A small contrastive audio-text model, trained from scratch: text encoder norm layernorm.
Rows from block 4 of the text encoder, named by matrix and row number. Rows with one number belong to one neuron. Each number is 128 + 24 x the weight over its row's rms, rounded and kept within 0 to 255. All counts start at 0. Numbers have three digits each. After the name is the row's rms in percent of the matrix's.
# fc1: MLP up (text_encoder.blocks.4.mlp.fc1.weight, 256x128), inputs 0-127
# fc2: MLP down (text_encoder.blocks.4.mlp.fc2.weight, 128x256, transposed), outputs 0-127
fc1.131 095:104149149143099133104157111141126116111188095120117126139114123107139136081097122135137122162119111083171128108108152127146136099113111106152151116152108100109108132071142127136162121128150082105144087191102130102101093148161119097146105112186128154085157142141109081147131088148114094142118091128132113139088109149098134144115118138139135135143124129146133125069137143110099110106126
fc2.131 083:077099119110175103133113122104151134095107138136111099100139105124126136147132112155143144145153141145124140159195156099158111151111126150148111141189152153160137120140110154088131179156131116084104099140101110113154166101111179114143130120146137167143104126169158152150104147135145118134160134079088126136142117140146147090146154142132115150176094127124143150103151117127139158135140
fc1.132 098:118114108108155102107152134105114146116100149149120088136178142118113130127165138151177108178101092131185073105120157119136104125141115070137116126088129150200086146109159106111104112162141119103121114125135133136132131128144087156109109134099118140073146119157115137101147119126152118125143145134146136129121155124132102141142161119144124126121141179099125070131146140129079142118151
fc2.132 104:164142120133135117142110151139133150142138141114143164129091123127104168132116093099101143086136145120144156105118130146139126120113153116101130127137121141118137090096146138161123139098128124131108085159158088123135140150094128090122140096142142123121124136121167119143110092158126152099132118124125101106149189122148144178158073121093113116058109138153109139096173081120161112104056
fc1.133 108:126134155125139129112147152124117166142119147108215128140142145140145154093132135114146148118126117175120153105104150120118168134125147117105128108127142136107153143114114167121158108161171119087116118140124129124127161097124135134179151095138106119172129133182152140088083144197149165102105149159098157120103129110127106126138109159120126126109109150069116077108131120153133130105112
fc2.133 107:138147101157092093148136082142115148101153130137152153110136149149118144081148155114110123151122129166082092096090123103125121115095160119119108117118128138146106122135142126127122148123145125175123150113136165157101137171090139141132159157172113135137125064151124133119105148110116129111173133137157140170153127141142146093085123132129118129108157138126090113100160089113098180194128
fc1.134 092:131140112157123148115114151141141119141131117119131139167124154111129123165129126120111160083124181139120162107152131107108136086122180162170099181161131157118114085119126202160146145096105107145148100133124098128161122125153136131094124157172087118125107140110122149174128148162143103107101153145042088121130126152132124136113147108115142103130131129125117138135128102149113120097132
fc2.134 087:115155087121113114118109084107118094127153100086117142112138127106136131124122134123167117091104120134125125119140099097102198137156141116124139161129089112115126090148114113169111159133104091139155125167110169131135166150099117127134140166188134131078128147119132136132079135085155179114137143140123162133143125152126147134141138082099128128155096146112110166133162098145168129112166
fc1.135 098:128146111118118125167110128110109112156120141154107139159160162112123167128150118158128097102169136146111120145087113152163123147165141077097157084105089148110129163143177138152111137167105127142093172119091126155129168148112165106102120110125118116133130161126190130135113137115085098144136137106130097145134121112082106143122141143133088117129118090182156096092137130137147118150118
fc2.135 095:119138157150074164154106101142143115130132150108125133079154156097141115171167139128073123155121076154121122157086156144142135100131122126142124123123124113130103154141132139136102115077121134122189120144131112144139092112091092148178157106139114136122105123126098125114154129122100136128139090121105093145132164158121113119118126154115145166117162109128135097205087159131127114113159
fc1.136 104:139115143119099113142098134107122105108135062129129139136122133122096115099172120111097094098123175137141163145106119114173148098088085106101102080130135179171127137141149182125124131156140191113071124142149111151125110140134116125174126143118122111144118136136149143118113104154126165099165140146133119182105164114119129116142086147137121147136087141131123173111141148107140138126122
fc2.136 101:061136143170144141102113104127143096182154152140173148111138087134106099132104121091092162176113089085122135117164124166131127126132103154140132120156130095120106145124099148131115130122145119156144134131133142154103132143158138096107125145159133143093113133126134114154153089128088081091164111169102127119155173103085119158102143086149137152126156115135143126126112129121118107090132
fc1.137 101:148166104084081142161104141101164145144170093103130183125124145141146088135119116144094148111142163118123129137109111141140155093143085098165174130147151150115114118127126155164132133115121134127115107126151134115134071097095170105131158128145127159120161124176142151135114148129122120157099090112090117123150069114109130104128159164132127152181134121121116132146150091140149150149145
fc2.137 103:110107157130104111124177144135101122083101145134132108151183132117096115139096100119128123150136135157153130125111096104100125152151168154119124164120099113164100174102103121105127162135124079152135173161126161146137161134122119136150121125118136129122125099105122074187136128109139145147105132112114137129110191164083153130179112141114095131129128118151172133143082138088140138117134
fc1.139 122:142116126135142107095132129137068138101153110155118092177116125104147151147147163134144193096087089111149152125146145129169129123111115155120061151117136137128132111092127200131108174135139155121151115087170159145116160129111162137099166151129113128128127138137114143119114128144131136108095096155125115111123115096096131103150143133098123151160107144157150132099096134107153140087137
fc2.139 112:126122149121114110097134139173117095069185163121147142110147112101131108160146154115079122157109156116134168140132118118144116144147117133130121090122102158154111142115128098131138100073158149108115133114117147103111112121134157105171147148132137129137134071076104127111108156122139134081102145128106144109127149141107139136129194138113117134083147173111137074139090123101130135171125
fc1.140 091:117173113146136109138149105150130116132128146113087138158126101131154160170124120122143131166146164095134138126128122120137085169116149121071103148094113163106101129131098153102145104159108159105119098104158118101149135097119127143103108120102144085137104101088132109139164160149098124085105135131141124189142095106103167101101085104150110153142131163152175108156152126130133126136111
fc2.140 083:122097121121181099107113099133141092106140082098152116087140083139111128107156146094135102135110129065154092155149129128103133145121106141164090115111095150132155160127154138126143122131122104166153117148132136138114144122077099147144148143107131124128135120140135153118109103081117158158111152108112097156126165133103153134135161114163160095089140098082143127112123083142146152086165
fc1.141 100:111128126198198117110155113121129141144078183129125116150129149122093111107083118137182139066147121133113119108116160135148116177120155166137145141112135131145084127094132098099097126137153117165092117078135076147116135130126128132126137126149132141122121119137126155155115135095120148121137129122122113129078147114134116121156146124091146174138128115174109158160091122136135140105109
fc2.141 111:128147095125110121131120150123102124106131069107156124138150127098110137121131130107141103175173114149138144120115094078130111111169109148133114124120120172123172109144137156141155130073149116118167123160102125123144141104142104122089124191119083119107155148133136111129176118118113138087079115175132152164124141106097161123087167146109114113120097105136174099148132128126106150105134
fc1.142 100:122128126086182136143095137169142142155115141109129137131170114168099145128116128136089147100113139112129188103120097143175108119132125159127092186147139097119096131152108149131179171137131142139130108085125181135128166114114154067107131117138133119135129163109149138145125129164151141087111105113136115111110144139092088141081144138117120129150082129162148138120136111162133108147144
fc2.142 091:138138107137145109071123142168123144102164127127121135078098146153165154153110159144124103112081124112134121128138140139141114104171131123122157099116121148153117093128154103111147136107096166170103096144164112120093115136101102188131121139102110124153123112126112098115104144107084117178089139111132139167140142139130179126135124072156151114142186133099134108134098138111147143116167
fc1.143 101:138099146100154131119127194155136146148139112091103117129151134101098151133120140095166079129131158143132128142164135122133123145078142110091118136166142142157113121125169143163148130111087129125143166129156159121109156173141111119069131111133098123074117139147096091143112107104140123102132119104108103159087145135133131102119175149142127133140159095116129064141145131106112099090142
fc2.143 085:107150134152143140079116134126106151094123148119135121119124126181143101148128130110149129080123091107107125114132078119121099160158117131152131100093160173110125129122120107105092192161140114107101140134116167081149076110101127110155101121117122146191157118104131151151146146094150127144130139114123121118142105117106157171160077115156135176138109125162146127118132111120135162110097
fc1.144 102:116133089114108130084126148103167146137100115087102110126089166150148133122177111162131155134121136127169139131157102090123103125101174116152143124176092134117105177169140112118076105142140102123126138153100103110142151075129152134152147157153109140141092176134139146125156136131107150156136086141160124141105121094135099121144105109094134147088160135130124098101120149124166142107125
fc2.144 098:100119103112148115161097119084139140196110148142073113158103107144156110164134153101156122154121122120148175130121132124114146145121099104115111091093099134107109124140147129101150164107160109150129150108138115114090138132131141172114124149145091114147129113129108150163101106168166127127070126130088133091143153130117130121099099174076148115141070131115153123153137151122107107132108
fc1.145 100:135134134096143127147144138176070156127149150094151102161112114163117161084116110164162127131144142170157088119115123168103097102090131103119141129121101111083159127144136130130146141102131158152103185116135111128125178093118136149108152130137136124145138093134087118097080131098139158101110150127174151111106141141116117174137128104153128140126129131096104128127130101124096126086174
fc2.145 098:143132191147101158087103127140151115144089135113146165111137061154114171132136147136103142105119127107138144116164121169098117126099123130108178151101130132116124173130133156171100116109129138120117152131143085183156135097090108124137098123113161108096110099112147125102170093136134163150093135116141133142157101106155148112126143097112126131168115140141103137094119130112093174132143
fc1.146 115:116109164148091084149126131096140130136096144130161171124148149129144114151168098144096098135113173104138114083127147085143127162128145140097160169153169132116142159109134096101102155140094108143105117120147113149178134096124150137131161109107107146093191127107119150093162131130129116112142155133120089092137176152117126150089093110100130126119132134110157111142132116123113098163100
fc2.146 116:141136106140151112136125100076128136126137146135119105115146129137161113126128145128163154146132142163137105128140120134131091131108071093151128084123121142110143102174122118138095131141136172104166103126114152150075121134099153127122148163124166153163087163125147105113073158146135169140136077138138133112112079120151147105172130151173140153164117125157135164114135089124141131097177
fc1.147 098:114130149139106146138107140146139116133100125135143125183153107131130116128139149169063105154123119130143172105085124138147119119101118111110152144118095109156091121112156143093142172119153114127128138180122108127066075127128100090126175081165125137119136122145113096162121143137131118093086123122158115083113114141122101163145129145145092119148141148106144109098163150097137145081107
fc2.147 097:138109108142152107139155171125146079102115147084131132104129133159098114115096141161119164119121087124146109153155129149097141160180152119138092103113138123121097163129158124070109131122115157116169084135148112135143177139125098131109151168117083154130117147166111146102149156118116111141117139143064139146113117162168093147094136131094138117082114135137134146132092122124106138111109
fc1.148 100:140139101144121132166118141102117115140093084158135139143094138114140158127111158124084164121173114128165147116132121139101131111120074162121131102157134094122109119124122094120115166172108131141184095139184148101143151100118149130092142138116124159161141102110119163103135162102102166084181146139131126136128150150128123137111102142100134137180106141136152163121131141130168105126079
fc2.148 112:151138172148119169130129139103111151139158150143091160170116114142142096156082146101103134133137110127159101097124096124121125136148111158118157147108133148150092183102158132168087102171143143105163121124153144092144136112132093142156149158156123109121132148076140183109141097097164121126147133144107132118144163131141131151105137113141139161129171096113091116136094142134162131105089
fc1.150 095:114092109119099096106102103096127122082138092166134132153127141111132125131162135121120110091126082105139120180127091139147141108128172084158144096107103154179120119150144172128127159126128107139102112121150092149121169146123146145141179157098145112134143120133148166130076138133140150115180130130130111169147146159142173139105143097108071126152106146132124136119121096120149128142094
fc2.150 100:122085111121104124130109092136192137170167128132140135113148129138099119119112101107116113149148137155123156131144120120153148140123142149096165185141119166090110130043115107149173125126140114101160155124081168133112079121094155084160106133157107113111124153117123122131144140174142122129137122126127111112133161115094109123130111145137158080095124136102137144137075150102112115132127
fc1.151 102:110128130176113126124121153130135128131100075149156165145149130157147124138151114141134138148154134120138164129103137153117075098112134114140117174118126128145129164108112154135134103139131107138126111142168149084196143165093154124126147076164119130165110066139112157139151158124116152158166143132121129108139117121119191118102101115131135124137105122103118140123097128124137171168061
fc2.151 107:131097149149122117148143151094104100119174113087108126132081125123079097116113175071097099073129109151138099117165114141122139132121086147152154125098133183134117094102128094144131128109133129134137123183123153121150100130152091124115139135111132142108153119137130191100178168159171116109147101129107121107124123148123115134102134133152147116116156142125144134160139143135083124158109
fc1.154 089:117157109131094133173125096097107134165148141118116103123132074125178117148121153114198148153108105109134153076168137139116091097101127126083141108117151137177115108095176115153100129110155096133120144123100118116144135156138122122139105127156096137094109131144154179158127156146147125138123120175129111159097143144144136144149159142182138121110115154112148105121126110091128130161133
fc2.154 086:150183155068153134121127095145110116099107121148117150095160129125104107107130127125099117131095124086131127139088109141088147123122132132140185125111119112090124122113165166096119139108153094124111129107154124103181125094137149145148120110124134115126078148168135145157112119143110182118113107124119122117165096159144103118170111115128113190088152128151135154097127121121141152074136
fc1.155 098:083050106126172115137086128145150095098134155117138164106130083164109147144131136119103150170138125122128163116132158099112139141113160125114151110154100109125119151124134155132132150198125097106145140140166173136091132104178130152105123121112097127086125115091141122134156107129148150111132086130174134128131113094118114159113104095142168140130141114162122106138147124111085145115130
fc2.155 099:128151142148121143132102117099061096103116168128101099123094108134122137106125143137171148145101096134142125101109174129164184139153138139128131133142144156095116105072113119103135144095085120086124108116136155143120106104172150111113121118174123129142141109121112132095098120118143081142172123131127144156122143124111160135152101158135165132128119103073107081146168143100173128125128
fc1.156 098:124129137128144086136111160123177159161118147169070129097117102086119146119147144158132144168089119111150143114105140139140105160110166096092136148107127132101111140131135192100153105148137095101162126178119125133132135115164149139120109139165119135127135115128169118122098139153125108119162147129121162126162134180168131151148127111082153122117114086151100107108137136081165113135145
fc2.156 090:091153118114156133094136144136132095081129098095177142123156087140099127098123154122175113137132151143097110169122097103148144105096144150142146106103139134151143144069128128110152143079189120102073097120129130151112145129117074120128149114117132091139130086114120137103118139146118132116155092099129144136139095150139136139117112116173132135105104130176121135130168143145137167109167
fc1.157 103:103148130111153162113128137142083152155121139127117100143105126151133199129148135108125129143108163128157109146121142157136101114102122145141126117139149134159159117115156088110065153103150150099135124164115085133158136108137145120157157133124119138124106135119153120167140132117134143076149171156167122111112104123132145194134135110144132184134119120080163106149089113181113150153095
fc2.157 114:159138106153104172123151109064144103131130147120166110096121151141129150139109121113148145159164124126131141111125138129144090134130094135126139124159142153108164155173126161146120095165087127133112143122111168153103112130110160158158141124094127125116095183093156118169106118137129205145094176133156123138146141166094122122140125106088102141121107112165118123099104105144135148141147
fc1.159 093:157097116137133095149106150130146088136120108134146125072138094108126102131135144119098134179117178170158123086152101121128114104182128167097094157102147108127109126127126157156132092187090119143137124153111105118132136091137158146094106107127113146152142135140101126118116118145138142174096135137152108110179146129129135174154130145128161165120126100136118116101145085166102099142141
fc2.159 083:124213083162145144149102117155095123093149094127115093105133119132134149150124158126114159124131102114142148118117155140118127155087146132127168127132086127128146111122124080101104164094109119118145134117111177116120160139103097120113152096134168112130131128104133126124181142081131107120157139118099109151115125126127142118118087151152112115146110129152081126122162081124144159112062
fc1.160 106:104134152105104123121158080146134117123086107133119119158134111112099119146141130116099121156171153157170116126158152128106153152120171111177139123143115062102124126119146102144102108102117141151121116148189112201089082178116164081128113141106124130120128129111125115124153123129151152129141130156121122145128172119196124130153105104122106112082155122140116117119129133107121115153140
fc2.160 111:154143082121171121144110106104166179074129121116116144104148138131138139126098119141106125120075123142118138148105143097149096113130105137103164101151177122155137151140143146145138147147135118151165120080123137147095111160107123141113058117094183128115155126148074116143143123138135122172130111137154107116158176140107131140123131131096127111127125165176150143133115087148164148126151