Rows from block 3 of the audio encoder of a small contrastive audio-text model, named by matrix and row number. Each number is 128 + 32 x the weight over its row's rms, rounded and kept within 0 to 255. All counts start at 0. After the name is the row's rms in percent of the matrix's.
After each channel's rows are labels from the 100 clips, of 14848, where the channel reaches its highest value: "lies over" is the class under the peak. Only what is clearly more common there than usual is listed. The data: synthesized solo parts of chorales (CocoChorales). In brackets: how many of the 100, against the usual share in percent.
# conv: pointwise conv (encoder.blocks.3.conv.weight, 320x320x1), inputs 214-319

conv.316 100 [118 152 158  92 126 135 153 157 150  75 102 133 121 176 156 163 106 122 136 140 112 152 103 149 136 139  94  62  91 143 132 110 116  77 141 101 169 115 119  67 114 151 148 170 141 106  97  75 129 131 156 120 120 120  75  99 179 130 127 145  95 142 117 147  66 158 128 158 133 134 150 138 114 140 213  81 112  79  78  99 117 114 219  77 123  82 121  72  96 103 146 122 114 117 128 139 121 128  98 130  63 147 203 130 143 106]
lies over: D#5 (76 vs 3.2)

conv.118 100 [174 188  96 143 162 122 142 164 109 110 150 149 146 170 126 117 127 114 113 164 114 192 133 101 118  93 105 116 159 164 179 114  79 143 163 103 118 136 135 101  71 106 197 124 117 148  99 133 116 139 126 132 115 151 148 144 109 150 118 159  68 162 132 113 104 145 132 188 172  93 135 154 171 159  30 111 147 163 139 127 140  78  69 108 151 169 123 117 121 161 173 132 135 131 148 140 148 145 138  85 116 148 159 103 154 174]
lies over: F#5 (100 vs 2.6)

conv.304 102 [145 100 180 119 160  89 123  90  99 103 148 104  69 153 153 134 129  73  92 188 152 154 130 142 110 164 149  79 124 116 132  99 120 107 128  83 100 141 120 130  85  76 140 171 120 159 112 127 176 187 145 115 126 124 130 131 133 142 145 181 162 177  91  39  90 154 124 126 131 133 102  96 139  80 109 138 121 158 130  52 142 114 105 150 132  79  91 138 138  96 140 141 128 148 170 111 115 102 105  99 128  99 135 105 120  99]
lies over: D#5 (95 vs 3.2)

conv.75 102 [110  81 140 127 109 112 168 101 163 143  86 190 126 114 104 122  90 149 133 197 120 162 147 176 190 115 167 151 133 117 139  78 113 142 125 112 101 123 131 156 137  66  83 120  84  95  78 120 189  99 171 110 115 119 131 125 162 129 101 196 114 122 123 135 114 167 157 111  92 128  96 151 113 139 180 137  88  94  91  65 153  89 151  91 133 138 140  77 120 187  98 115  87  94 138 191 164  82 128 141 109 207 161 160 178 139]
lies over: F5 (59 vs 2.8); D4 (29 vs 4.4)

conv.57 101 [125 135 135 112 181 133 131  92 159  99  72 139 127 160 141 168 140 163 128  94 125  70  97 119 139 169 120  90 119 179 133 178 144 121 129 190 170 147 100  84 119 106 161 118 178 157  94 190 151  92 140 148 135 173 134 132 108  96 139  91 175  99 115 127 122 139 114 125 156 112  89 173  74 199 102  72  95 144  70 146 173 147 102 204 100 121  58 155 122 159 122 117 110  66 156 106 130 111 117 144 137 116 198  40  93  91]
lies over: F5 (40 vs 2.8); A#5 (32 vs 0.4)

conv.209 101 [108 134 124 129 150  95 101 121 131 137  34 159  74 148 117 134 144 114  99  68 142  55 172 144 148 192 122 110 110 129 160 127 134 128 158 137 150 107 128 164 147 125 100 131 101  74 165 133 147 112 126 108  99 155 136  86 147 126 125 144 125 119 167  95 165 119 124 148 112 114 112 163  56 104 122  45 138 122 124 159 155  51 151  70  89  82  81  71  97 123 135  89 143 121 158 169  77 158 146 134  97 127  96  88  88 156]
lies over: A5 (53 vs 0.8)

conv.111 101 [ 96 161 105 123 129 136 132 174 113 122 102 155 118 164  83 171  93 130 183  77 147 130 127 136 120 106  77  88  93  95 166 174 175 106 136  81 109  89 184  54 157 133 150 127 162 169 105 107 100  75 172 106 110  32 186 115  58 163 207 145 116 119 114 118 157 133 128 170 125 133 139 130 113  59 137 130 120 112  96  99 113  93 111 146  91 117 152 120  76 148  60  93 103 164 120 141 134 110 119 209 123  84 145 129 130 168]
lies over: A#5 (78 vs 0.4)

conv.114 103 [ 92 143 172 129 128 113  98  48 135 125 121 129 138  98 165  71 116 159  69 146 136 130  92 106 181 111 156 156  95 114 145 148  62  60 125 140 166  91 134 134 130 130 129 115 150 113  98 139  51 129 191 153 161  61 148 177 178 196 154 125 154 102 178  95 162 123 136 135 123 190 132 155 152  64 132 124  91 102 119 158 155 160  80  79 118 102 131 116 114 110  99 167 204 133 179 166 136 122 129 123 151 116 119  81 121 130]
lies over: A5 (58 vs 0.8); B3 (27 vs 2.9)

conv.303 103 [158 171  87 115 134 145 131 142 166  99  28  88  80 120  87 131 189  82 215 139 135 161 153  82 173  95 129 129 113  74  72 154 128 114 102 137 114 103 137 102 184 107 115  99 114 113  95  87  66 162 152  84 123 108 163 162 154 167 111 133  91 144 112 139 170 117 129  41  93 173 124 134 147  91  91 130 158 141  84 162 127 194 156 206 111 125 186  88 127 125 139 120 123  86 108  89 111  78 144 136 127  80 132 147 128 193]
lies over: A#5 (79 vs 0.4)

conv.262 106 [156 134 135 165 138 164 148 135 125 116 177 189 124 128 126 117 170 145 106 100 171 143 148 174 191 151 124 123  95 120 143 126  98  80  73 102 121 119  95  87  92  70 137  96 123 160 139 118 124  95 115 100  93 120  87 244 117 154 124 146 136  60 120 127 108 122  75 132  77 158 103 161 131 111 109  57 124 142 141 131 169 170 179 114 130 161  98 161 108  99 117  66 120 157 133 148 139 113 155 158 110 153 138 109 170 180]
lies over: F#5 (52 vs 2.6); D5 (48 vs 3)

conv.283 095 [140 155 146  97 136  73 127 137 119 168 122 106 156 223 149 124  95 103 150 146 111 111 105  83 135 147 140 130 192 159 140 146 133 120 156  33 125 119  91 175 152  66  94 139 105 139 110 107 174 142 132  66  93  44 142  99 145  82 100  93 179 112 136 127 179  70 135 142 125 103 158 113 117 160 114  83 115 162 144 109 104  97 118 136  82  61 107 167  97 171  89 132 168 141 116 108 149 200 144 129  95 107  98  66  58 161]
lies over: G4 (59 vs 2.6)

conv.159 107 [151  92 167 177 153 172 114 109 128 142 142 153 179 132 128 121 109  80  99 127 130 162 164  78 163 176 112 133  57 155 169 139 129 165 131 197 114  64  50 144 114 154  79  82 102 102 140 151  89 110 124  72 162 178 115  35 164 132 153  57 192 185 173 122 160 162 155 121  95 170 152 115 153 139 182 154 135 138 128  77 113  96 140 139 151  95 171 117 113 198 110 127 142 161 102 111 117 217  82 141 190 166  89 144 133 153]
lies over: A5 (31 vs 0.8); D3 (28 vs 0.9)

conv.127 105 [ 88 178  85 129 132 151 150 105 133 127 101 145 109 210 108  96 153 138 101 118 173 130  58 123 127 143 149 103  86 151 215 144  97 107 121  52 171  86 154 123  79 129 156 104 116 149 174 101  95 106  76 114 101 132 119 131 152 159 170 123 143 127  60 104 122 172 136 144 125 145 105 148 105  94 148 233 126 187  64 134 165 138 152 191  85 114 157 147 139 160 129  89  86 167  91 106 156  55 132 179 142 179 150 180 126 150]
lies over: D#5 (50 vs 3.2); F#5 (40 vs 2.6)

conv.90 099 [102  72 109  99 155 109  79  99 156 107  84  96 100 168 118 228  64 137 169 138 136 125 109  93 110 111 136 136 137 107 141 110 167  80 149 125 102 116  92 105 140 176  80 103 139 104  99 167 143 117 122 119 164  66  98  93  66 111 113 104 103 139  96 169 149 116 137 119 107 150 105 100  98 151 179 109 105 117 141 120 174 154 180 111  74 162  86 126 180 100 144 169  76 158  98 141 122 183 125  80 217 141 102 146  81 151]
lies over: F#5 (92 vs 2.6)

conv.67 092 [ 96 161 112 112  97 112 182  45 135 110 115 114 136 117  92  74 143 131 114 133 155 151 143 151 193 116 127 137 135  93  46 127 133  97 177 143 162 174  79 130  94 129 131 106 134 119 154  99 171 120 181 177  96 100 169 104 145  89 123 160 213 158 128 146  79  94 172  73 142 135 112 113 128 105 165 116 147 158 166 133 128 119 192 122  87 112 124 103 139 151  77  88  92 109 198 154 152 122 118 149 167 131 136 194 102 132]
lies over: F#5 (100 vs 2.6)

conv.108 096 [112 117 170  55 128 141 128 168 135 142  77 114 124 115 135 149 153 134 103 142 121 110 114  73  96 104 115 138 126 122 148 126 105 137 121 116 202 151 112 115 138 140 134  89 136 161 192 119 103  87 194 125  58 129 104 111 125 156 124 127  75 108 133 144 128 131 139 108 153 132  64 132 121 104 144 135  87 132 100 144 167 121  87 102 130 120  93 112 143 147 148  99 134  99 157 112 159 147  92 136 151  81 153 202 114 133]
lies over: D#5 (82 vs 3.2)

conv.103 099 [ 90  87 136  94 103 177 134  95 182 145  46 129  88  83  43 128 135 110 108  83 133 148  98 143 140 144 130 104 135 118 164 112  98 103 124 110 114 162 193 113 140  85 123 127 204 134 109  95 111 162  80 153 133  93 119 132 160  77 131 124 105 114 136 161 104 127  63 130 110 117 128 118 143  95  66 152  88 132 140  94 137 112 120 151 139 118 112 125 117 167 144 175 165 119  67  94 103 141 134 131  98 184 158  73 103 151]
lies over: F5 (71 vs 2.8); A#4 (25 vs 4.1)

conv.271 098 [147 128 169 167 144 104 123 107  98  83  92 158 158 107 131  96  86 169 128 113 123 157 160 197 134 119 117  85 180 146 112 131 149 122 144 112 146 133 126 188 155 102 147 139 135 119 125 163 101 102 142 120 137 128 144 233 106 197 126 148 113 179 119  95  88 147 102 162 139 145 140 111 148 106 156 103 115 140 139 136 143 137 144 156 181 124  84 120  90 123 139 147 128 120 156 140 161 137 161 115  85 208  97 109 147 144]
lies over: D#5 (46 vs 3.2); E3 (25 vs 0.8)

conv.170 093 [100 100 139 139 179 162 109  95 112 140 136 147 187 130  54 144 127 104 119 169 121  98 111 155 167 141 136 122 131 145 130 136 130 140 108 111 154 156 106 134 116  88 163 117 102  76 113 113 148  66 141 191 181 114 159 100 112 143 111 146 156 133 132 149 115 128 163 123 144  94 155  87  80 121  97 116 172 181 186 137 122 144 174 103 108 116 110 110 124 118 121  52 137  72 116 151  89 210 119 191 163  99 141 160 110 144]
lies over: A5 (93 vs 0.8)

conv.278 101 [117 214  95 127 156 121 131 167 113 135 102 107 117 163 133 176  94 149 138 123 174 154  82 106 164 163 120 107  63  93 141 124 167 126 150 113 141 113 100 134 162 127 162 103 155 100 167 117 117  82 180 150 140 118 175 160 135 178 129 134 136 124 140 111 202 146 134  94 135 109 133  91 130 108 107  93 134 132  92 106 168  90  95 110 149  82  90  90 130 104 129 111 113 149 175 192  82 103 155 153 129  85 108 118 102 118]
lies over: F5 (98 vs 2.8)

conv.224 101 [130 117 103 103 158 154 102 109 146 155  73  97 118 136 152 132 146  74 161 145 144 113 109 130 166  98 115 174  73 105 122 169  98 161  76 141 127 117 129 181 155  98  90  85 125 146 126 103 129 163 189 127 109 158 150 117 157 211 120 130 110 165  94  79 100 139 101 142  92 135 122 130 193 104 158 120 107 158 154 136  92 142 125 119 154 131 139 114 117 115 150 115 185 131  71 101 111 123 139  97 176 117 159 108  95 151]
lies over: D#5 (96 vs 3.2)

conv.167 103 [148 172 154 152 165 110 153 125 129 120 182  85 148  88 102 101 161 100 118 117 107  73 149 102 136 104 173  53 117  87  93 122 141 189 146  89 119 110  95 107 131 134 176 166 166 135 147 115  78  82 138 101 146 210 132 114 141 187  88 117 131 170 108 188 163 118 117  91 108 122 189 191  91 109  81 105 157 145 137 133 126 163  97  65 165 163 201 125 117 110 132 120 108 163 103 154 109 151  69  83 159 124  92 183 111 111]
lies over: E5 (51 vs 2.7)

conv.115 096 [107 106  77 131 131 164 153 136 128 145 167 141  69 124 180  90 191 113 154  84 143 108 127 140 136  66 159 152 126  85 138 115 116 164  94 174 169 146 103 159 148 101 151 188 148 151  80 109 121  74 106 130  93  97 130  92  91 145 144  95 134 153 181 106 140 121  93 144 146 148 133 146 176 181  90  98  72 130 116 176 157 125 106 109 119 173  33 144 145 158 176 148  76 199 114 146  20 110 167  68 102 126 108  92 117 105]
lies over: F5 (58 vs 2.8); F4 (41 vs 3.3)

conv.129 096 [ 88 158  52 131 107 123 133 110  85  99  58 154 114 133 115 141  88 160  75 171 168  99 107  77 128 138 128 123 161  93 126  84 176  94 143 169 139 143 120 145  83 128 143 187 131  48 133 112 161 186 119 137 119 150 117  97 193 120 185 130 128 131 122 102 122 170 114 132 101 170  95 217 142  85  95  96 150 116 144 110 164 138 118 110 198 120 160 153 115 140 113 162 132 145  98 144 101 137  75 121 109  87  88  84 148 101]
lies over: F5 (66 vs 2.8); A4 (33 vs 3.4)

conv.19 104 [112 186 169 179 139  86 142  99 163 168 127  90  93 175  84 198 141  98  98 126 141 129 128  91 115 107 122 173 114 108 134  99  98 123  98  67 134 120 151  53 133 132 145 111 173 155 149  99  94  95  60 111 111 106 131 146 129 161  87 122 135 187 145  86 105 106 144 146 144 153 131 148 172 190 149 132 191 123 161 156 105 157 140 104  92 150 149 144  69 201 155  97 102 128 152 135 170 127 183 155 164 170 126 139 159 114]
lies over: F#5 (99 vs 2.6)

conv.147 097 [132  78 154 154  91 147 168 154 133 150 114 124 147  73 137 117  78 146  87 130 112 133 128 109 184  95 187 137 100 115 113 140 105 106 114 142 101 110 156 132 130 124 102 134 136 146  52  85 160  93 110 161  98 136 141 101 190  83 125  31 231 143  75 117 156  86 181 208 128 113  95  50 122 119  62 121 141 122 164 103 140  63 146 151  81 109 129  94  99  95  78 134 149 115 104  95 161 184 128 142 145 129  62  99 128 133]
lies over: A5 (100 vs 0.8)

conv.66 110 [158 167  99 158 131  74  73 126 139 178  85 102 100 182 132 141 184 119 107  73  62 102  86 126 178 112 105 110 137 115 129  96 107 133  93 118 171 173 165 106 100  96  95  94 115 114 152 131 156  82 116  91 119 113 102 149  92 127 119  91 131 162  92 188 161 104 135 112 164 160 158 136 141  96  90  92  72  94  89 156 126 119 140  99 148 104  76 124 114 107 108  61 114  97 194 149 141  88  82  80 168 105  86 114 160 134]
lies over: A5 (48 vs 0.8); F3 (45 vs 1)